config.toml
encoder_arch = "vit"
model = "model that answers yes/no questions on an image's attributes"
dataset = "photos with spoken descriptions (Open Images, Localized Narratives)"
train_examples = 101725
image_size = 32
crop_scale_min = 0.7
horizontal_flip = true
rotation_deg = 5
questions_per_image = 8
encoder_norm = "layernorm"
encoder_norm_position = "pre"
encoder_activation = "gelu"
encoder_mlp_ratio = 4
encoder_head_dim = 48
encoder_fused_qkv = true
encoder_bias = "all"
encoder_qk_norm = false
encoder_parallel_block = false
encoder_inner_norm = false
encoder_drop_path = 0.15
encoder_patch_size = [4, 4]
encoder_conv_stem = false
encoder_layers = 8
encoder_width = 384
encoder_positions = "learned"
fusion = "prefix"
fusion_encoder_width = 192
fusion_encoder_layers = 7
fusion_encoder_norm = "layernorm"
fusion_encoder_norm_position = "pre"
fusion_encoder_activation = "gelu"
fusion_encoder_mlp_ratio = 4
fusion_encoder_head_dim = 32
fusion_encoder_fused_qkv = false
fusion_encoder_bias = "all"
fusion_encoder_qk_norm = false
fusion_encoder_parallel_block = false
fusion_encoder_inner_norm = false
fusion_encoder_drop_path = 0.15
fusion_encoder_positions = "learned"
fusion_encoder_connector = "mlp"
init = "small_normal"
residual_init = "none"
optimizer = "soap"
beta2 = 0.95
lr = 0.0013
beta1 = 0.95
shampoo_beta = 0.95
eps = 1e-08
precondition_frequency = 50
max_precond_dim = 512
one_sided = false
adamw_lr_other_params = 0.0014
grad_clip = 3.0
steps = 8200
batch_size = 256
epochs = 20.6
lr_schedule = "cosine"
final_lr_fraction = 0
warmup_steps = 1640
weight_decay = 0.4
adamw_weight_decay_other_params = 0.05
Rows from block 4 of the image encoder, named by matrix and row number. Rows with one number belong to one neuron. Each number is 128 + 32 x the weight over the matrix's rms, rounded and kept within 0 to 255. All counts start at 0.
# fc1: MLP up (encoder.blocks.4.mlp.fc1.weight, 1536x384), inputs 192-287
# fc2: MLP down (encoder.blocks.4.mlp.fc2.weight, 384x1536, transposed), outputs 192-287
fc1.1223 [ 75 101 135 140 171 193  65 139 150 116 151 137  98 135 147 122 158  81 130  61 104 122 107 136 144 146  68 170 150 142 156  95  38 140  64 142 156 104 161 142 123 130 165  72 114 125 121 117 157 104 188 103  86  77 126 163 125 145 166 119 170 154 182 174 193 139 125 164  68 133 168 109 137 120 150 121 130 113 148 126  84 122  68 133 118  50 103 125 110 104 108 154 143 188 183 160]
fc2.1223 [ 92 154  94 191 111 140 149 105 154  81 179  82 120 175 104 134  76 137 142  83 112 107 128 129 122 130 184 101 109 171 143 184 114 109  91  91  94 185 126 106 124 106 107 143  93 161 148 121 129 123 148  78 171 135 140  96 143 138 152 162 125 110 135 140 115 141 104  85 150  75 122 118  81 146 127  90 109 150 154  79 164  79  87 131 120 146 135  55 169 138  80 119 164 162 165 108]
fc1.1224 [131 156 193 112 138 139 174  52 140 121 161 135  99 123  85  93 228 129 187 102  99 156  92 161 140 107 105 147 145 113 117 129 136  99 116 164 110 128  92 113 152 147 182 118 106  91 154 128 192 121 131 137  61 178 133 166 136 186  99   0 179 119  80  96 101 122 157 165 148 182  73 127 151 153 195 155  95 133  73 165  75 184 121 116 150 164  98 121  92 161 131 121 170 113 153 149]
fc2.1224 [146 131 135 136  75 133 186 121 129 163 100 122 129 130 174 133 126 123 137 141 154 145 150 140 126 146 107 187 141 121 150 131 123  80 116 113 131  82  82 142 163  75 111 140 159 104 154 207  94 112  73  99  62 105  79 153 125 105 155  91 114 111 143 157  64 104 134 155 146 149 112 144 123  82 176 191 117 109  52 119  85 122 154 126 122 139 109 103 161 155 124 137 179  97 117  83]
fc1.1225 [144  90 104 139 125 164  94  86 158 143 155 161 109  90 163 145 139  90  85 153 155 154 151 109 149 118 150 140 126 139 116 133 132 115 151 125 145 140 174 108  88  95 119 128 112 139 124 145 141  85 177 131 149 109 170 165 113 132  74 127 103  96 142  83 157 115  96 142 133 117 164 132 161  91 184 127 159 150 134  78 165 133  90  88 126 111 118  81 161 142 109 126 113 139 168 115]
fc2.1225 [ 70 164  85 136 133 130 112 166 131 135 164 114 119 152 156 169 156 171  99 146 116  87 124  77 148 147 137 135 158 166 219 122 122 136 122 106 124 181 119  55  89 157 156 109 105  86 145 160 112 160 116 149  78 113 125 143 144 186  62 126 113 104  72 108 114 125 121 156 153 156 103 149 112 162  82 180 131 184 132 119 157 107 124  58 120 153 175 147 138 124 108 143 146  92 166 154]
fc1.1226 [117 119 164 132 178 152  90 132 116  96 137  95 103 187 175 151  98 137 165  96 180 108 116 168 129 170  55 161 184  90 107 144  47 122  94 107 169 148 241 111 153 125 183 121 110 168 137 165 102 107  97 136  92 107 196  93 149 145 139 123 157 104 110 151  78 170 132 130  67 164 189 113 160 101  99  96  77 126 187 155 141 147 139 100 158 155 140 150  77 151  88  58  67 106  82 167]
fc2.1226 [121  71 150 161 110 139  80  83  37  95 121 112 112 106 152 174 179  25 170 192 122 134 198 143 139 136 124 134 141 116  98 128  49  87 146 124 149 145 117 107 133 105 179 195 205 105  64 117 154  97 188 111 180 113 124 127 142  51  94 123  68 180 113  97 102 195  92  91 101 141  62 124  67  99 112 171  74 172 168 149 171  69  62  89 115 161 133  85 149  89 110  60 131 130  89 100]
fc1.1227 [109 144 166  74 165 168 122 109 140 192 163 164 227 159 128 134  98 138 121  79 150 120 113 147 163 153 148 141  59 148 130 128 123 152 127 165 130  71 200 129 171 110 114 127  82 115 129 156 134 143  47 167 179 112 162 131 132 109  79 142 128  84 120 128 137 133 122 153  81  84 205 140 138 124 167 110  95 187 119 124 107 145 149 134 141 112  99 117 110  52 106 128 156 147 114 155]
fc2.1227 [107  98 177 102 159 155 153 120 144 206 198 176  78 104 215 121 116  77 106 133 163  65 109 134  86 144  95 135  58 140 115 148 157 154 204 150 155  66 174 132 103  95 123  85  77 157 184 145 146 173 117  72 108  69 134  83  63 161  51 153 166 106 128 135 135 100 104 179  98 136 191 108  90 120 151 127 128 208 149 104 135 145 108 135  60  99 113 126  51 138 128  83  88 162 110 139]
fc1.1228 [ 94 111  53 112 113 209  76  89 174 199 137 168 130 146 150 110 129  98 107  75  98  73 140  71 135 101  84 116 186 132 155  98  73 130 129 128 182  93 171 144 113 106 133 106 149 126 122 156 197 154 120 160 141 134  97 128 128 158 109 137 155 148 158 131 142 124  62 163 175 149 157  86 125 123 200 155 162 148 180 151  84 107 120  89 136  89 103 128  89 105 135 153 213 199 174 149]
fc2.1228 [110 123 121 179 133 134 134 130 175  84 136  98  67 165  76 110 147 139  99 121 100 107 127 114 129  61 181  70 131 196 111 163  75 159  92 123 104 158 122 105 139 138 146 166 119 127 156  74 125 151 152 133 146 119  94 122 198 162 158 159 149  76 111 169 131 108  97 162 145 127  87  85 127 131  97 140 118  97  86  94 118 115 112  98  59 136  96  98 123 172  84  84 118 141 106 133]
fc1.1229 [ 69  89 175 123  84 159 124 136 152 128 174 152 126 135  48 139 182 124 125 103 134 139  74 170 135 120 122 146 173 131 150 157 117 104 113 177  67  89 140 170 131 126 105  88 168  72 138  82 116 118 141 122  79 144 127 140 139 207 154 113 194 105 162 123 141 166 150 137 109 220 145 150 157  86  92 153 136  67 149 104 116 121 137  97 153 118 179 125 142 182 128 132  84  95 163 128]
fc2.1229 [132 123 120 157 123 121 147 157 131 120 143 106 106 101 161 142 167 175 126 168 149 132 126 102 107 157  96 181 151 126 157 137 179 115 137 109 134 136 184  77  95 102 193 158 110 125 129 199  98  95 137 203 103 182 160 121 171 137 118 196 114  97 117  56  99 112  56  70 118  36 186 128 141 183 132 138 148 207 115 163 161 102 118 148  94  92  98 144 163 109 158  95 189  91 175 116]
fc1.1230 [130 140 169 166  93 105 155  99 150 125 122 166  69 140 140 147 109 119 150 112 125  36 140 161 103 156 154 105  85 104 119 122 113 123 164 142  88 137 127 119 125 160 124 130 118 150 138 114 122 154 136 132 106 181 139 103 126 140 119 139 138 129 126 135 138 148 137 129 162 171 112 135 138 164 125 149 115 164 119  76 126 111 156 112 172 114 148 180 105 128  93 195 137 108 116 124]
fc2.1230 [ 69 138  81 165 178 151 152 119 158  72 139 113 175 131  88 106 109  99  86 110 164  88  78 150 146 103  99 146 143 143  91 157 178  98 111 113 119 148 139 145 161 137  84  72 152 130 146 113  77 118  95 125 187 167 119 125 131 139 110 147 163 142  84 104 153 148 138 140 200 135  82 151 135  96 200  90 144 127 122 170 147 138 129 158 186 159  97 136 103 160 167 107 134 116  96  79]
fc1.1231 [116 108  88 114 133 122  99 153 140 104 150 135  61 105  89 112 157  50  89  71 129 175 102  58 131 130 120 170 155 111 175 212 118 125 142 115  90 185 136  77  86  90 148 119 162 145  67 163 115 112 123  93  71 107 113 146 159 141  88 191 123 129 105 160 180  54  85 134 131 108 139 102 119  79 138  90  86 122  98  73 110  88 104 132 156  78 109  78 147 133 149 135 105 149 161 130]
fc2.1231 [129 151 130 156 144 186 106  81 112 126 170 159 126  92 101 133 142 129 119  93 104 117 113 120 132 150 125  93 133 141 123  87 136 133 133 132  64 152 157 179 206 124  76 100 103 156 163 134  69  66  93 134 138 134 101 147 160 163 147 138 137 154 156  70 130 144 179 159 133  78 122 138 131 188 123 101 137 137 166 143 181 136 126 158 109 129 193 180 130 106 136 166 140 111 149 122]
fc1.1232 [114 135 122 105 104 152  85 137 114 141 125 121 110 157  81 158 172  81 151  80 110 202 210 153 170 129 137  81 179  91  81 162 117  57  79 180 157 158 113 107 104  90 148 173 128  69 176  83 193  93  98 161  81 193 154 137  66 105 149 148 187 154 149 104 142 164 144 139 156 152 144  73 112 105  97 138 171 160  72 146 139 135 151 145 113 160 118 118 154  91 143 123 167 144 168 118]
fc2.1232 [172 153 148  93 146 141 148 144 147  73 144 110 153 121 124 167 137 121 162 114 114 115  89 169 174 109 115  95 143 129  98 108 119 217 135 101  85 132 153 165 108 176 172 136 156  51 125 121 132 161 110 169  84  90  93  99 138  87 133 134  85 138 139 134 171  71 156 134 147 133  96 109 120 146 110 162 141 135  87 119 155  86 122 131 116  64  82 113 115  76 138 147  89 128 144 176]
fc1.1233 [113 119  78  99 131 169  75 154 131  80 131  91  92 201 115 208 106  97 152 173 104 157 159 104 156 131  65 165 116 104 130 141  86 112 137 171 174 121 159 116 100 100  86 124 129 127 205 204 202 137  95 153 170 119 116 107 120  76  57 146 124  90 160 123 123 193  69 155  49 162 156  94 164  98  92 145  94 117 109 210 147 141 122  82 113 180 177  92  61 115 143 139 150  39 107 166]
fc2.1233 [141 115 145 158 107 129 156  86  98 139  79 145 119  71 144 126 127  64  98 103 184  98 144 110 184 121  91 174 143 129  93  67 109 177 153  95 149 142 210 129 111 134 141 123 108 125 151 146 216 170 159  86 135  54 149  93 104  78 104 149  65 141 105 142 204 163 170 102 125  75 105 154 214 151 172 126 188  66 100 219 120 179 133 104 137 119 114 142 143 120  64  87 141 103  86 127]
fc1.1234 [125 162 134 145 152 127 121 170 170 183 124 106  80 123 118 119 118 105 131 148 103 111 145 137  89  91 106 158 105 133 142 104 145 153 121 158 189 102  86 124 146 120  97 106 106  94 124  99 142 110 159 130  89  92 108  97 109 108 133 147 142 173  36 111 156 118  96  79 149  68 170 131 175 171  59 159 146 193  80  98  65 132 112 144 135 156 143  98 127 173 181 152 135 172 166 117]
fc2.1234 [ 95 148 148 115 107 141  87 151 122 122 137 133 164  60 119 124 107 149 171 127 157  80 156 121 130  77 131  80 116 124 163 148 116  94 156 150 103 146 179 154  87 111 146 147 203  96 176 178 153 175  91 119 124 168 197 104 114  81 142 109 134 136 192 117 138 127 132 127 134 136 153 150 119  98 121 137  99 165 184 160 101  95 119 141  98 119 102  77 114 144 116 141 135 142  91 140]
fc1.1235 [113  84 105  99 102 192 157 197  84  87 167 136 164 102  56  65 174 103 105  99 174 156 175 194 154  52  82 156 158 125  78 136 124 142 129 115 174 125 118 139 161 131  78 166  30  79 137 130 124 110 111  76 127 112  97 177 146 118 120 162 141 115 112   0 133 124 170  96 169  79 185 142 103 106 157 140 154 156 116  96 123 176 108  79 140  70 125 158 137 144 143 126  83  80 110 133]
fc2.1235 [174 119 172 108 124 142  82 147  76 212 157 100 161 133 102 110 105 149 116 113  66  97  70 119 113 188  89  58 114 153 138  76 122 174 118 132  95 103 124 131  73 118 230 172 151 151 133  98  91 105 128 171 155 109 131 140 174 133  83 157 127 144 129  68 126 114  70 117 100  99 148 135  97 118 133 111 112 168 209 181 126 125 124 207 127 104 233 122 120 173 132  60  88 100 130 133]
fc1.1236 [131  85 110 129 138 150 105 111 104 126 152 151 125 110 140 102 177 139 101 165 161 140 162 119 119 101 152 132  92 110 143 138 134 141 157 104 135 152 150 100  97  98 108 119 101 142 134 132 125 103 153 137 148 109 157 144 128  97  60 166  75  92  99  90 135 106 106 114 143 107 137 132 146 121 183 126 139 127 177  81 151 105  99  98 106  97 141 141 164 134 102 129 133 141 147 149]
fc2.1236 [111 126  74 117 108 174 112 118 138 129 127  96 132 137 164 114 121 149 117 144  91 109 144 114 133 154 130 118 124 141 162 151 106 150 170 118 104 195 116 119 130 140 157 127 100 125 106 138 139 152 115 176 157 148 133 140 135 139  86 146 154 123  64 100 107 107 127 189 160 161 121 161  93 147  92 137 160 164 127 138 168 124 148  64 143 129 160 122 155 158 125 124 115  85 154 131]
fc1.1237 [147 205  89 136 149 218  75  98 169 176 117 138 133 130 160 142 153 129 167 114 115 141 106 137 108 145 171 136 153 155 155  59 112 199  77 106 151  28 147 207 114 103 196  83 163 167 108 112 130 206 135  76 107 130 135  89  96 132 106 142 175 181 153 116  94 148 133 148 128 192 152 155 147 155 155 174 113 156 136 151  92  60 134 101 211 108 115  93 111 127 152 169 186 172  99  88]
fc2.1237 [ 76 112  36 176 175 146 164 107 132 113  55  60 141 133  93  75 130  65 114  84 136 173 108 162 152 126 131 112 133 152 188 189 180 156 171 131 180  65 110 179  99 123 196  70 110 155 168 122  96 104 151  99 167 139 108 120 116 134 224 141  59 107 126 146 118 113  97 142 119 176 149 101 179  92 107 152 171 119 111 136  88 132 124 125 139  82  19  83 147  94 119 166 113 115 133 135]
fc1.1238 [144 129 134 160  85 121 135 185  88  86  60 114 127 125  86 110 127 150 130 160 110 111 154 121 125 183  95 139  91  85 151  96  89  96 184 139 116 125 137 157 134 125 173  67 121 154 108 133 153 178  99 146 152 110 138 128 122 102 190 153  83  77  82 149 120 180 147 159 167 189 121 110 149 108 121 171 120 150  91 143 161  78 183 124 168  90 144 118 139 120 109 160 125  77 107 170]
fc2.1238 [130 102 111 124 131 163 152 122 134 119 184 154 134 162 120 109 109 106 113 114 164 152  64 119 115 105 125 155 114 128  96  91 161 127 109 134 159 140 110 136 143 138  92 115 135 143 187 151 135 155 123  80 182 135  68 133 136 140  92  83 115 170 143 123 150 150 127 144 144 103  38 137 116 107 165 117 160 112 112 195 179 146 133 133 130 137  99 148 140 197  97  94 168 138 122 108]
fc1.1239 [135 127  75 122  91 158  78 158  81 117 158 121  95 145 105 150 133 151 134  92  84 133 119 109 173  94  94 147 164  86 156 141 115 162 125 173 129 157 138 145 119 125 117 126  91  94 157 156 138 112  60 172 110 145 166 176  76 136 139 196  98 194 172 107 159 136 153 137 121 133 193 124 126 132 139  95 167 151 116 130 133 106 121 109 138 207 145  75 172 128 136 111 192 104 138 106]
fc2.1239 [130 132 141  67 127  55 132 109 131 108 109 118 142 114 121 117 124 145 136 147 159 151 126 181 102 137 157 142 132 181 139 115  84  90 155 120 133 138 109 137 153 134 142  84 121 129 184 105  87 133 132 132 133  86 155 106  85 101 137 152 143 123 115 102 136 141 125 146 116  94  79  96 180 175  92 160 132 173 106 125 166  86 166 129 137  53 131 133 105 119 131  98 109 177 142 158]
fc1.1240 [164 146 103 125 133 128 129 124 112 123 130 107 174 144 143 154  94 158 140 137  99 162 196 162 140 113  65 124 132 114 158 127 115 131 132 172 176 146 131 123 122  89 144  90 153 107 110 121 158  98  80 145 147 139 127 164 116  94  97 179 146 158  87 153 158 120 124 104 178 125 137 156 169 130 141 104 176 143 143 133 120 196  93 151 131 140 116 134 180 102 129 138 128 128 140  79]
fc2.1240 [132 130 154  84 133 120 109 102  94  62 142 128 147 128 107 147 158 120  84 103 155 122 104 112 117  84 103 131  93 158 115 119 126 142 133 144  95 141 117 129 135 151  95 127 100 104 205 150  90 149 157 149 131 131 113 125 132  80 193 140 141 111  81 122 111 133 111 155 153  89 118 125 164 126 126 155 112 107  90 107 173  60  99 152 136 145 114 148  99 141  69 111 116 104 179 119]
fc1.1241 [156 141 152  97  97 137 151 114 123 148 102  84 165  97  91 145 157 147 135 102  53 161 136 155 183 125 100 174 118 127 162 131  73  42 146 166 124 130 129  94  94 150 184 141 107  91  56 162 118  94  84 120  74 164 139 108 111 132 138 144 182 112 114 173 143 167 101 149  99 160 102 184 132  92 121 100 110  77 162 109 140 121 113 182 174 139 127 183 122 168 118 112 146 154  86 118]
fc2.1241 [122 125 109 154 126 134 131 101 142 152 108 146 205 182 119 145 144 133 147 123  97 106 147 103  96 153  85 190 156 134 157  89 160 158 113 145 128 147 216 115 160 178 118 152 132 124  60 180  89  71  60 147 107 133  96 159 151  53 106 101 112 124  90 158 111 158 179 113  77  47 135 176 162 140  60 112 137 133 142 116 149 116 180 105 154 124 110 119  94  99  84  62  90 199 161 141]
fc1.1242 [ 96 163  88 126 152 174  69 128 197 202 196 113 140 103 166 122 122  90  51 126  72 183 174 206 160 108 128 182 163 166 231 134 129 127 119 118 183 150 216 137  72  58 140 138 126 117 114 183 113 104 121 141  96 142 112 193 133 161 116  96 120 184 186 137 147 144  71 201 140 146 174 157 108 105 176 137  54 203 174 140 139 107  44 119 115 150 111  91 108 145 132 105 157 166 130 142]
fc2.1242 [ 78 148 107 186 138 127 107 174 186 140 150 128 160 157 153 186 161 145 142 113 116 139 151 150 147 152 200 154 125 163 153 106  82 134  81 101  93 187 132 119 104 148 129 130 109  92 100 107 124 132 192 133  49  72 140 170 193 136 114 179 125 102 110 119 144 111 155 154 179 112 174 118  98 146 157 179  88 138 120 119 166 113 107 121 113 127 187 140 141 157  85 137 131 205 139 189]
fc1.1243 [113 117 133  99 145 149 167 154 145 120 158  62 156 190  71  99 112 162  77 110 160 130 108 118  92 111 102 101 135 155 136  99 159 138 174 134 160 107  96 116 101 200 138 179 106  74 132  84 147  99 147 148 101 133  92  90 127 139 167 126 146  98  88  97 130 198 173 159 186  62 185  92 124 141 120 169 143 127 133 124 115 131 208 132 154 136  88 169 142 163  98  93 114 157 121 111]
fc2.1243 [130 141 167 167 168 109  92 207 134 125 169 142 142 163 120 113 127 174 179  93 116  88 169 168 145 157 106  99  84 154 116 161 125 124  77 105 121 124 138  77 131  75  92 129 190 173 135 151 131  77 125  94 126 107 157 172 114 113 168 165 103 146 143  77 165 125 118 106 133 125  99 118 125  78 119 159  88 169 148 133 105  78 147 170  75 148 141 118  97 129 153 108 145 140  75 111]
fc1.1244 [109 129 152 185 125 127 159  95 114 105 109 149 151 104 113 107 129 134 149 150 179  58 133 164 108 199 139 125 136  53 137  97  87 128 162 162  88 118 115 190 116 168 111  96 129 119 112 111 127 167 179 126 113 174 149 102 132 116 137 168 134 114 120 114  91 184 193 135 152 214 114 107 131 128 185 141 124 138 135 118 100  43 148 153 163 118 165 125 146 142  80 159 128 163 109 129]
fc2.1244 [103 111  78 161 171 107 168 164 146 124 129 171 169 169 100  81 101 124 145 121 160 180  50 108 129  53 138 114 208 159 144  91 203 122  77 156 189 123 139 121 139 150 107  96  97 132 143 116  66 150 117 110 184 158 104 132 117 217 130 151 180 101 140 121 126 119 104 162 194 130  91 143 152 103 187 118 192 120 102 155 171 145 178 122 144 169  99 138 127 170 139  95 183 109 113 123]
fc1.1245 [134 162 163 139 111 175 118  95  70 185 136 163 152 164 163 135 126 122 101 133 141 117 140 128 136  91 113 134 122 137 174  70  82 101 198 171 166  46 133 127 155 136 124  76 106 122  99 140 127 176 113 112 109 111 134 104 155 129 128 100 147  73 115 157 131 138 103 178 113 103 106 104 103 107  94 184  84 165 120 167 167 150 182  98 151 163  83 145  66 107 124  81 152 114 114 101]
fc2.1245 [113 109 134 132 125  90 128  78 113 135 103 146 101  85 172 118 167  71 112 105 148 159 111 129  81 110 175 141  58 157 134  99 117 109 140 215 181 101  95 114 108 142 186 183 138 141 144 153 145 138 161 133 155 120 128  66 100  62  79  82 136 121 130 104  50 120 157 162 161 144 135 150 145 104  97  88  91 141 100 104 136 111 113 107 133 107 118 171 126  98  72 101  96 175 136  99]
fc1.1246 [161 142  47  75 123 146  83 154 137 105  79 107 149 146  95 170 193 103 143  82 102 167 138 209 161 103 106 103 140  63 164  73 138 113 140 178 168 107 153 110 131 128 148 123  88 107 126 112  88 192  71 141  98 168 166 138 140 139 117 133 208  87 116 127 130 112 135 131  89 147 146 115 177 121 124 119 150 149 150 128 141 169 105 151 133 125 125 118 128  99 150 166  94 119 164 157]
fc2.1246 [140 132 148 127 216  95 155 134  93 198 103 126 136 171 174 153  84 142 138 141 166 150 130 108  64 154 134  62 117  90 124 151 106 118 137 143 111 117 133 146 143  87 124 124 143 157  84 125  95 128 126  96 111  84 130  92 132 159 160 161 103 140 116 141 144 114 102 144 163 105 144 140 200  93 130 119 173 142  54  84 165 138 147  77  79  91  47  91 150 119 145 144 115 107 184  79]
fc1.1247 [107  98 131 201 135 132 103 127 194 103 153 130 104 156 172 143 162 103 168  75 169  93 126 160 118 154  96 143 174 118  91 126 165 152 113 127 141 132  68 121 158 167 118 166 117 178 129 102 162 125 110 122 133 171 132 174 121 134 159 102 127 162 179 135 140 110 189 139 116 163  99 116 107 156 154 105 139 148 115 153 137 133 107 171 162 113 151 127  71 139 115 168 132 111 128 144]
fc2.1247 [134 115 152  94 112 144 109 129  79 107 137 123 183 125  75  56 112 144 111 146  72 134 135 110 193 101 171 148  97 137 139 129 159 143 114 104 106 152 173 141 126  79 149 138 169 175 146 127 114  58 105 119 172 125 160 155 149 145 139 132 134 105 109  50 138 168  93 102  95  70 165 135  81 145 121 105 138 158 101 160 103  21 182  89  90 117 189 109 169 123 133  84 169 105  66 154]
fc1.1248 [162 134  89  79 127 176 162 156 125 134  99  95 139 195 170 161  97 104  77 125 109 148 127 116 137 138  66 161 110 109 159 122  77 113 122 114 149 114 142 118 131 111 115  87 123 168 156 147 175 130 112  96 126  84 147 149 112  82 111 172 120 101 135 139 178 120 131 139 158  94 152 119  81 123 122 111 184 141  99 154  93 139 155 110  78  77 144 154 148 148 122 163 126 145  72 115]
fc2.1248 [129 146 139 140 150 138 129 142 163 117  89 153  81  92  83 105 123  71 142 131 129 168 114  75 128 145 104 111 100 151 133 137  87 188 106 157  98 108 124 134 139 107 120 115 122 120 184 135 149  87 124 148 114 153  47 100 155 127  99  91 122 136 101 111  93 213 151 123 131  81  51 137 145 104 130 157  97 112 181 169 152 130 145 129 168 147 145 115 121  80  80  58 120 113 124 167]
fc1.1249 [123 149 183 162 204  80 170 155 177 119 217 132 148 125 128 158 170  94 179 133  96  82 141 170 110 185 169 113 146 112 117  96 155 135 136 121 159  70  99 146 152 141 131 147  99 176 114 138 184 114 126 153 154 154 127 125 125 163 147  88 155 138 146 110  84 181 153 150 122 180  95  88  82 132 108 135  83 172  97  80 128 197 126 119 160 138 136 101 125 127 100 116 123  97  82 113]
fc2.1249 [124 109 132  82 138 132 159 168 120 144 121 166 133 117 146  94 163  73 115 188 154 145 107 127 119 141 131 149 134 101  56 134 187 117 133 126 153 141 167 131 128  91 156 139 166 157 161 115 183 118 120 141 144 164 156 100 134 149 131 113 111 101 104  78 137 183  75 130 130 158 117 110 178  83 128 143 137  88  90 137 133 107 163 147 157 162 134 193 108 100 127 169 149 138  72 135]
fc1.1250 [142 191  76 108  77 149 151 157 102 134  90 123 115 141  92 149 158 137  86  65 137 142 143 144 172 127 131 146 123 123 116 133  61 106 124 161 175 174 128  93  98 111 183 171 118 110 110  87 148 106  93 117 107 127  87 137 159 135 113 151 161  93 135 187 177 121  92 138 121 157 165 148 118 109 138  99 172 156 109 119 140 146 111 144 134 127 135 147 173 127  79 144 119 156 155 155]
fc2.1250 [121 131 118 132 152 151 149 110 177 192  95 162 163 154  98 136  73 105 138 106 104 103 137  81  94 153 119 124 107 182 150  90 135 141  90 116 117 158 173 152 137 133 116 132  89 160 168 147 110 130 128 132  80  92 102 118 112  81 135 114  57 106  97 127 121 132 123 117 146 129 141 108 159 116 133 154  73  87  97 136 127 131 148 131 124 117 120  82  98 101  97 107 114 106 108 130]
fc1.1251 [143 192 109 146 120 149 128 126 133 146 175 107 164 174 117 123 148  55 153 143 101 198 152 137 150 161 114 105  94 133 146 112  62 108 176 216 186  51  92 176 118 127 185 106 147 158  80 177 146 162 120 149  65 130 130 101 117 111 125  56 145 108 126 117  87 156 126 156 113 211  67 151  84 115 113 187 135 131 121 121 146 146 156 124 132 142  68  92 147 155 144  93 141 117 110  74]
fc2.1251 [119  65 111 107 127 144 110 114 148 165 110 142 151 114  85 152 165 164 158  99 126 172  96 146 125  94 137 117 141  92 142 141 146  73 147 138 157 121  80  95 128 139 154 142 164 112 153 208 170 157 150 179 140 177  98  84 164 141  95 106 148 111 164 145 116  69 154 142 161 106 122 130 196  75 143 100 149  99  87 150 172 146 171 109 152 121 101 145 129 118 140 124 116  98  99 109]
fc1.1252 [105 158 189 136  86  83 152 125 154 168 177 155 140 129 100  78  97 126 177 187 105  53 212 131 105 133 196  58 120  84 105 118 165 137 135  76 151 148 144 118  55 156 128 144 142 168 156 122 127 133  92 154 119 132 239 174 117 153 101  33 145 137 123 105 104 100 103 150 118 103 105 135 119 110 126 197 153 168 150 145 120 138 110 108 117 106 154 103 115  89 153 109 184 118 116 153]
fc2.1252 [ 96 142  92  54 168 171 152 100 154 116 147 175  77 181  88  99 177 138 127 160 125  93 151 132 117 194 134 130 142 139  52  91 150 122 176 117 117  69 162 135 152 160 150 116  94 162 124 141 181 107 141 168  70 122 125  90  97 154 115  81 143 149 166 152 123 221 121 122 171 133  76 105  89 102 173 126 118 111 143  98 114 136 149 111  85 148  85 189  98  69 133 180  80 106 137  78]
fc1.1253 [121 212  86 143 146 199 133  81 144 133 124 113 121 130 192 133 117 102 153 116 133 106  97 157 185 206 163 123 136 170 186  99  66  86  88  90 184 119 143 185 112 128 104 105 129 164 152 145  82 188 115 126 107 171 136 132 112 137 184 142 171 136  88 125 196  91 156 146 134 105 117 161 143 132 152 151 117 165 127 147  99 120 152 118 179 111  81 116 158 179 127  88 112 138  86  90]
fc2.1253 [143 151 109 102 120 144  86 104 115 136 119 149 124 127 150 123 157 130 166 106 155 161  97 114  75  92 151 133 143 164  64 133 156 156 120 137 108 119 180 163 158 120 134 141 115 110 159 152  79 152 127 120  86  89 106 162 171 105 166 118 131 104 154 160  71 176 118 168  91 163  90 126 139 142 141 126 109 120 160 140 155 140 110 188 103  98 134 114 150  92 122 163 101 138 113 154]
fc1.1254 [162 133 128 160 166  98 124 132 128 127 166 136 114 142 131 219 168 115 122 152 134 125 123  98 137 165 117 111 136 137 163 127 116 102 132 149 139 136  69 126 148  29 106 128 187 154  75 114 133 109 105 137 177 163   3 152 193  83 116 165 147 156 163 139 152 159 108  60 129 179  75 168 123 167 116  65 114  96 126 101 106 122 143 169 140 127 137 119 143 117  87 152 132 158  83 115]
fc2.1254 [116  92 114 141 113 191 111  96 103 161  91 127 128 152  64 187 137 101 107  22 113 154 164 117 163 127 126 148 107 151 110  93 116 126 173  79 119 122 131 115 103 111 146 157 124 130 151 109 164  87 164 156 121 135 109  79 124 144 124 129 175 123 128 100 138 115  63 127 188 150 171  96  85 162 133 155 113  99  61 117 130 165 142 104 105 108 160 142 149 128 172 130 147 107 113 129]
fc1.1255 [150 158 119  89  74 135 102 132  66 163 147 183 120 181 102  97 138 146 118 120 170 182 112 150 123 162  84 108 130 173 111  69 119 178 177 200 129  87  98 120 137 124 116 150  81 123 134  57 126 146  73 177 117  97 136 134 137 123 136 129 146  75 129 140 188 126 118 160 143  76 192 115 126  75 146 138 136 151 128 180 164 106 127 114 103 127  65 159 143 143 164 109 126 171 188 130]
fc2.1255 [129 126 170 153 148 109 122  96  77 130  97 142 147 106 150 176 105  81 131 109 161 133 133  87 109 118 129 108 114 159  86  86 108 177 143 132 168 113 127 119 148 144 215 161 141 138 131 125  96 162 130 102 143 159  73  89 142  65 142 142 125 135 118 107 115 128 119 167 173 156 159 112 132 151 145 114 150 108 110  81 135 108 112 121 117 127 129 133  98 202 101 169 123 160  90 124]
fc1.1256 [169 160 143 113 151 138 132 174 148  99 148 106 126 124 141 168 153 114 161 121 124  69 120 116 169 151 140  87 138  58 149 163 126 118 136 137 120 117 112 162 101 133 139 106 124 144 106 155 146 168 139 155 129 137 106  73 121 170 116 149 152 179 159 122  86 180 172 151 103 114 125  55  69 187 132  96 121 108 107  45 115 130 176 153 135 120 102  76 139 168 156 132 134  66  99  95]
fc2.1256 [109 115  41 125 157 117 114 145 132  94  99 176 170 176 115  98 195 138 118 162 140 159 134 131  79  96 145 163 178 121 129  92 164 108  83 115 179 142 140 162 132 127 120 116  95 154 134  64  72 116 130 114 166 161 129 137 151 125 160 146 164  91 170 139 168  98  91 118  83 137  88 153 237  97 107 123 195  65 167  99 103 145 199 141 157  91 118 197 141  93 139 191 128 127 117 111]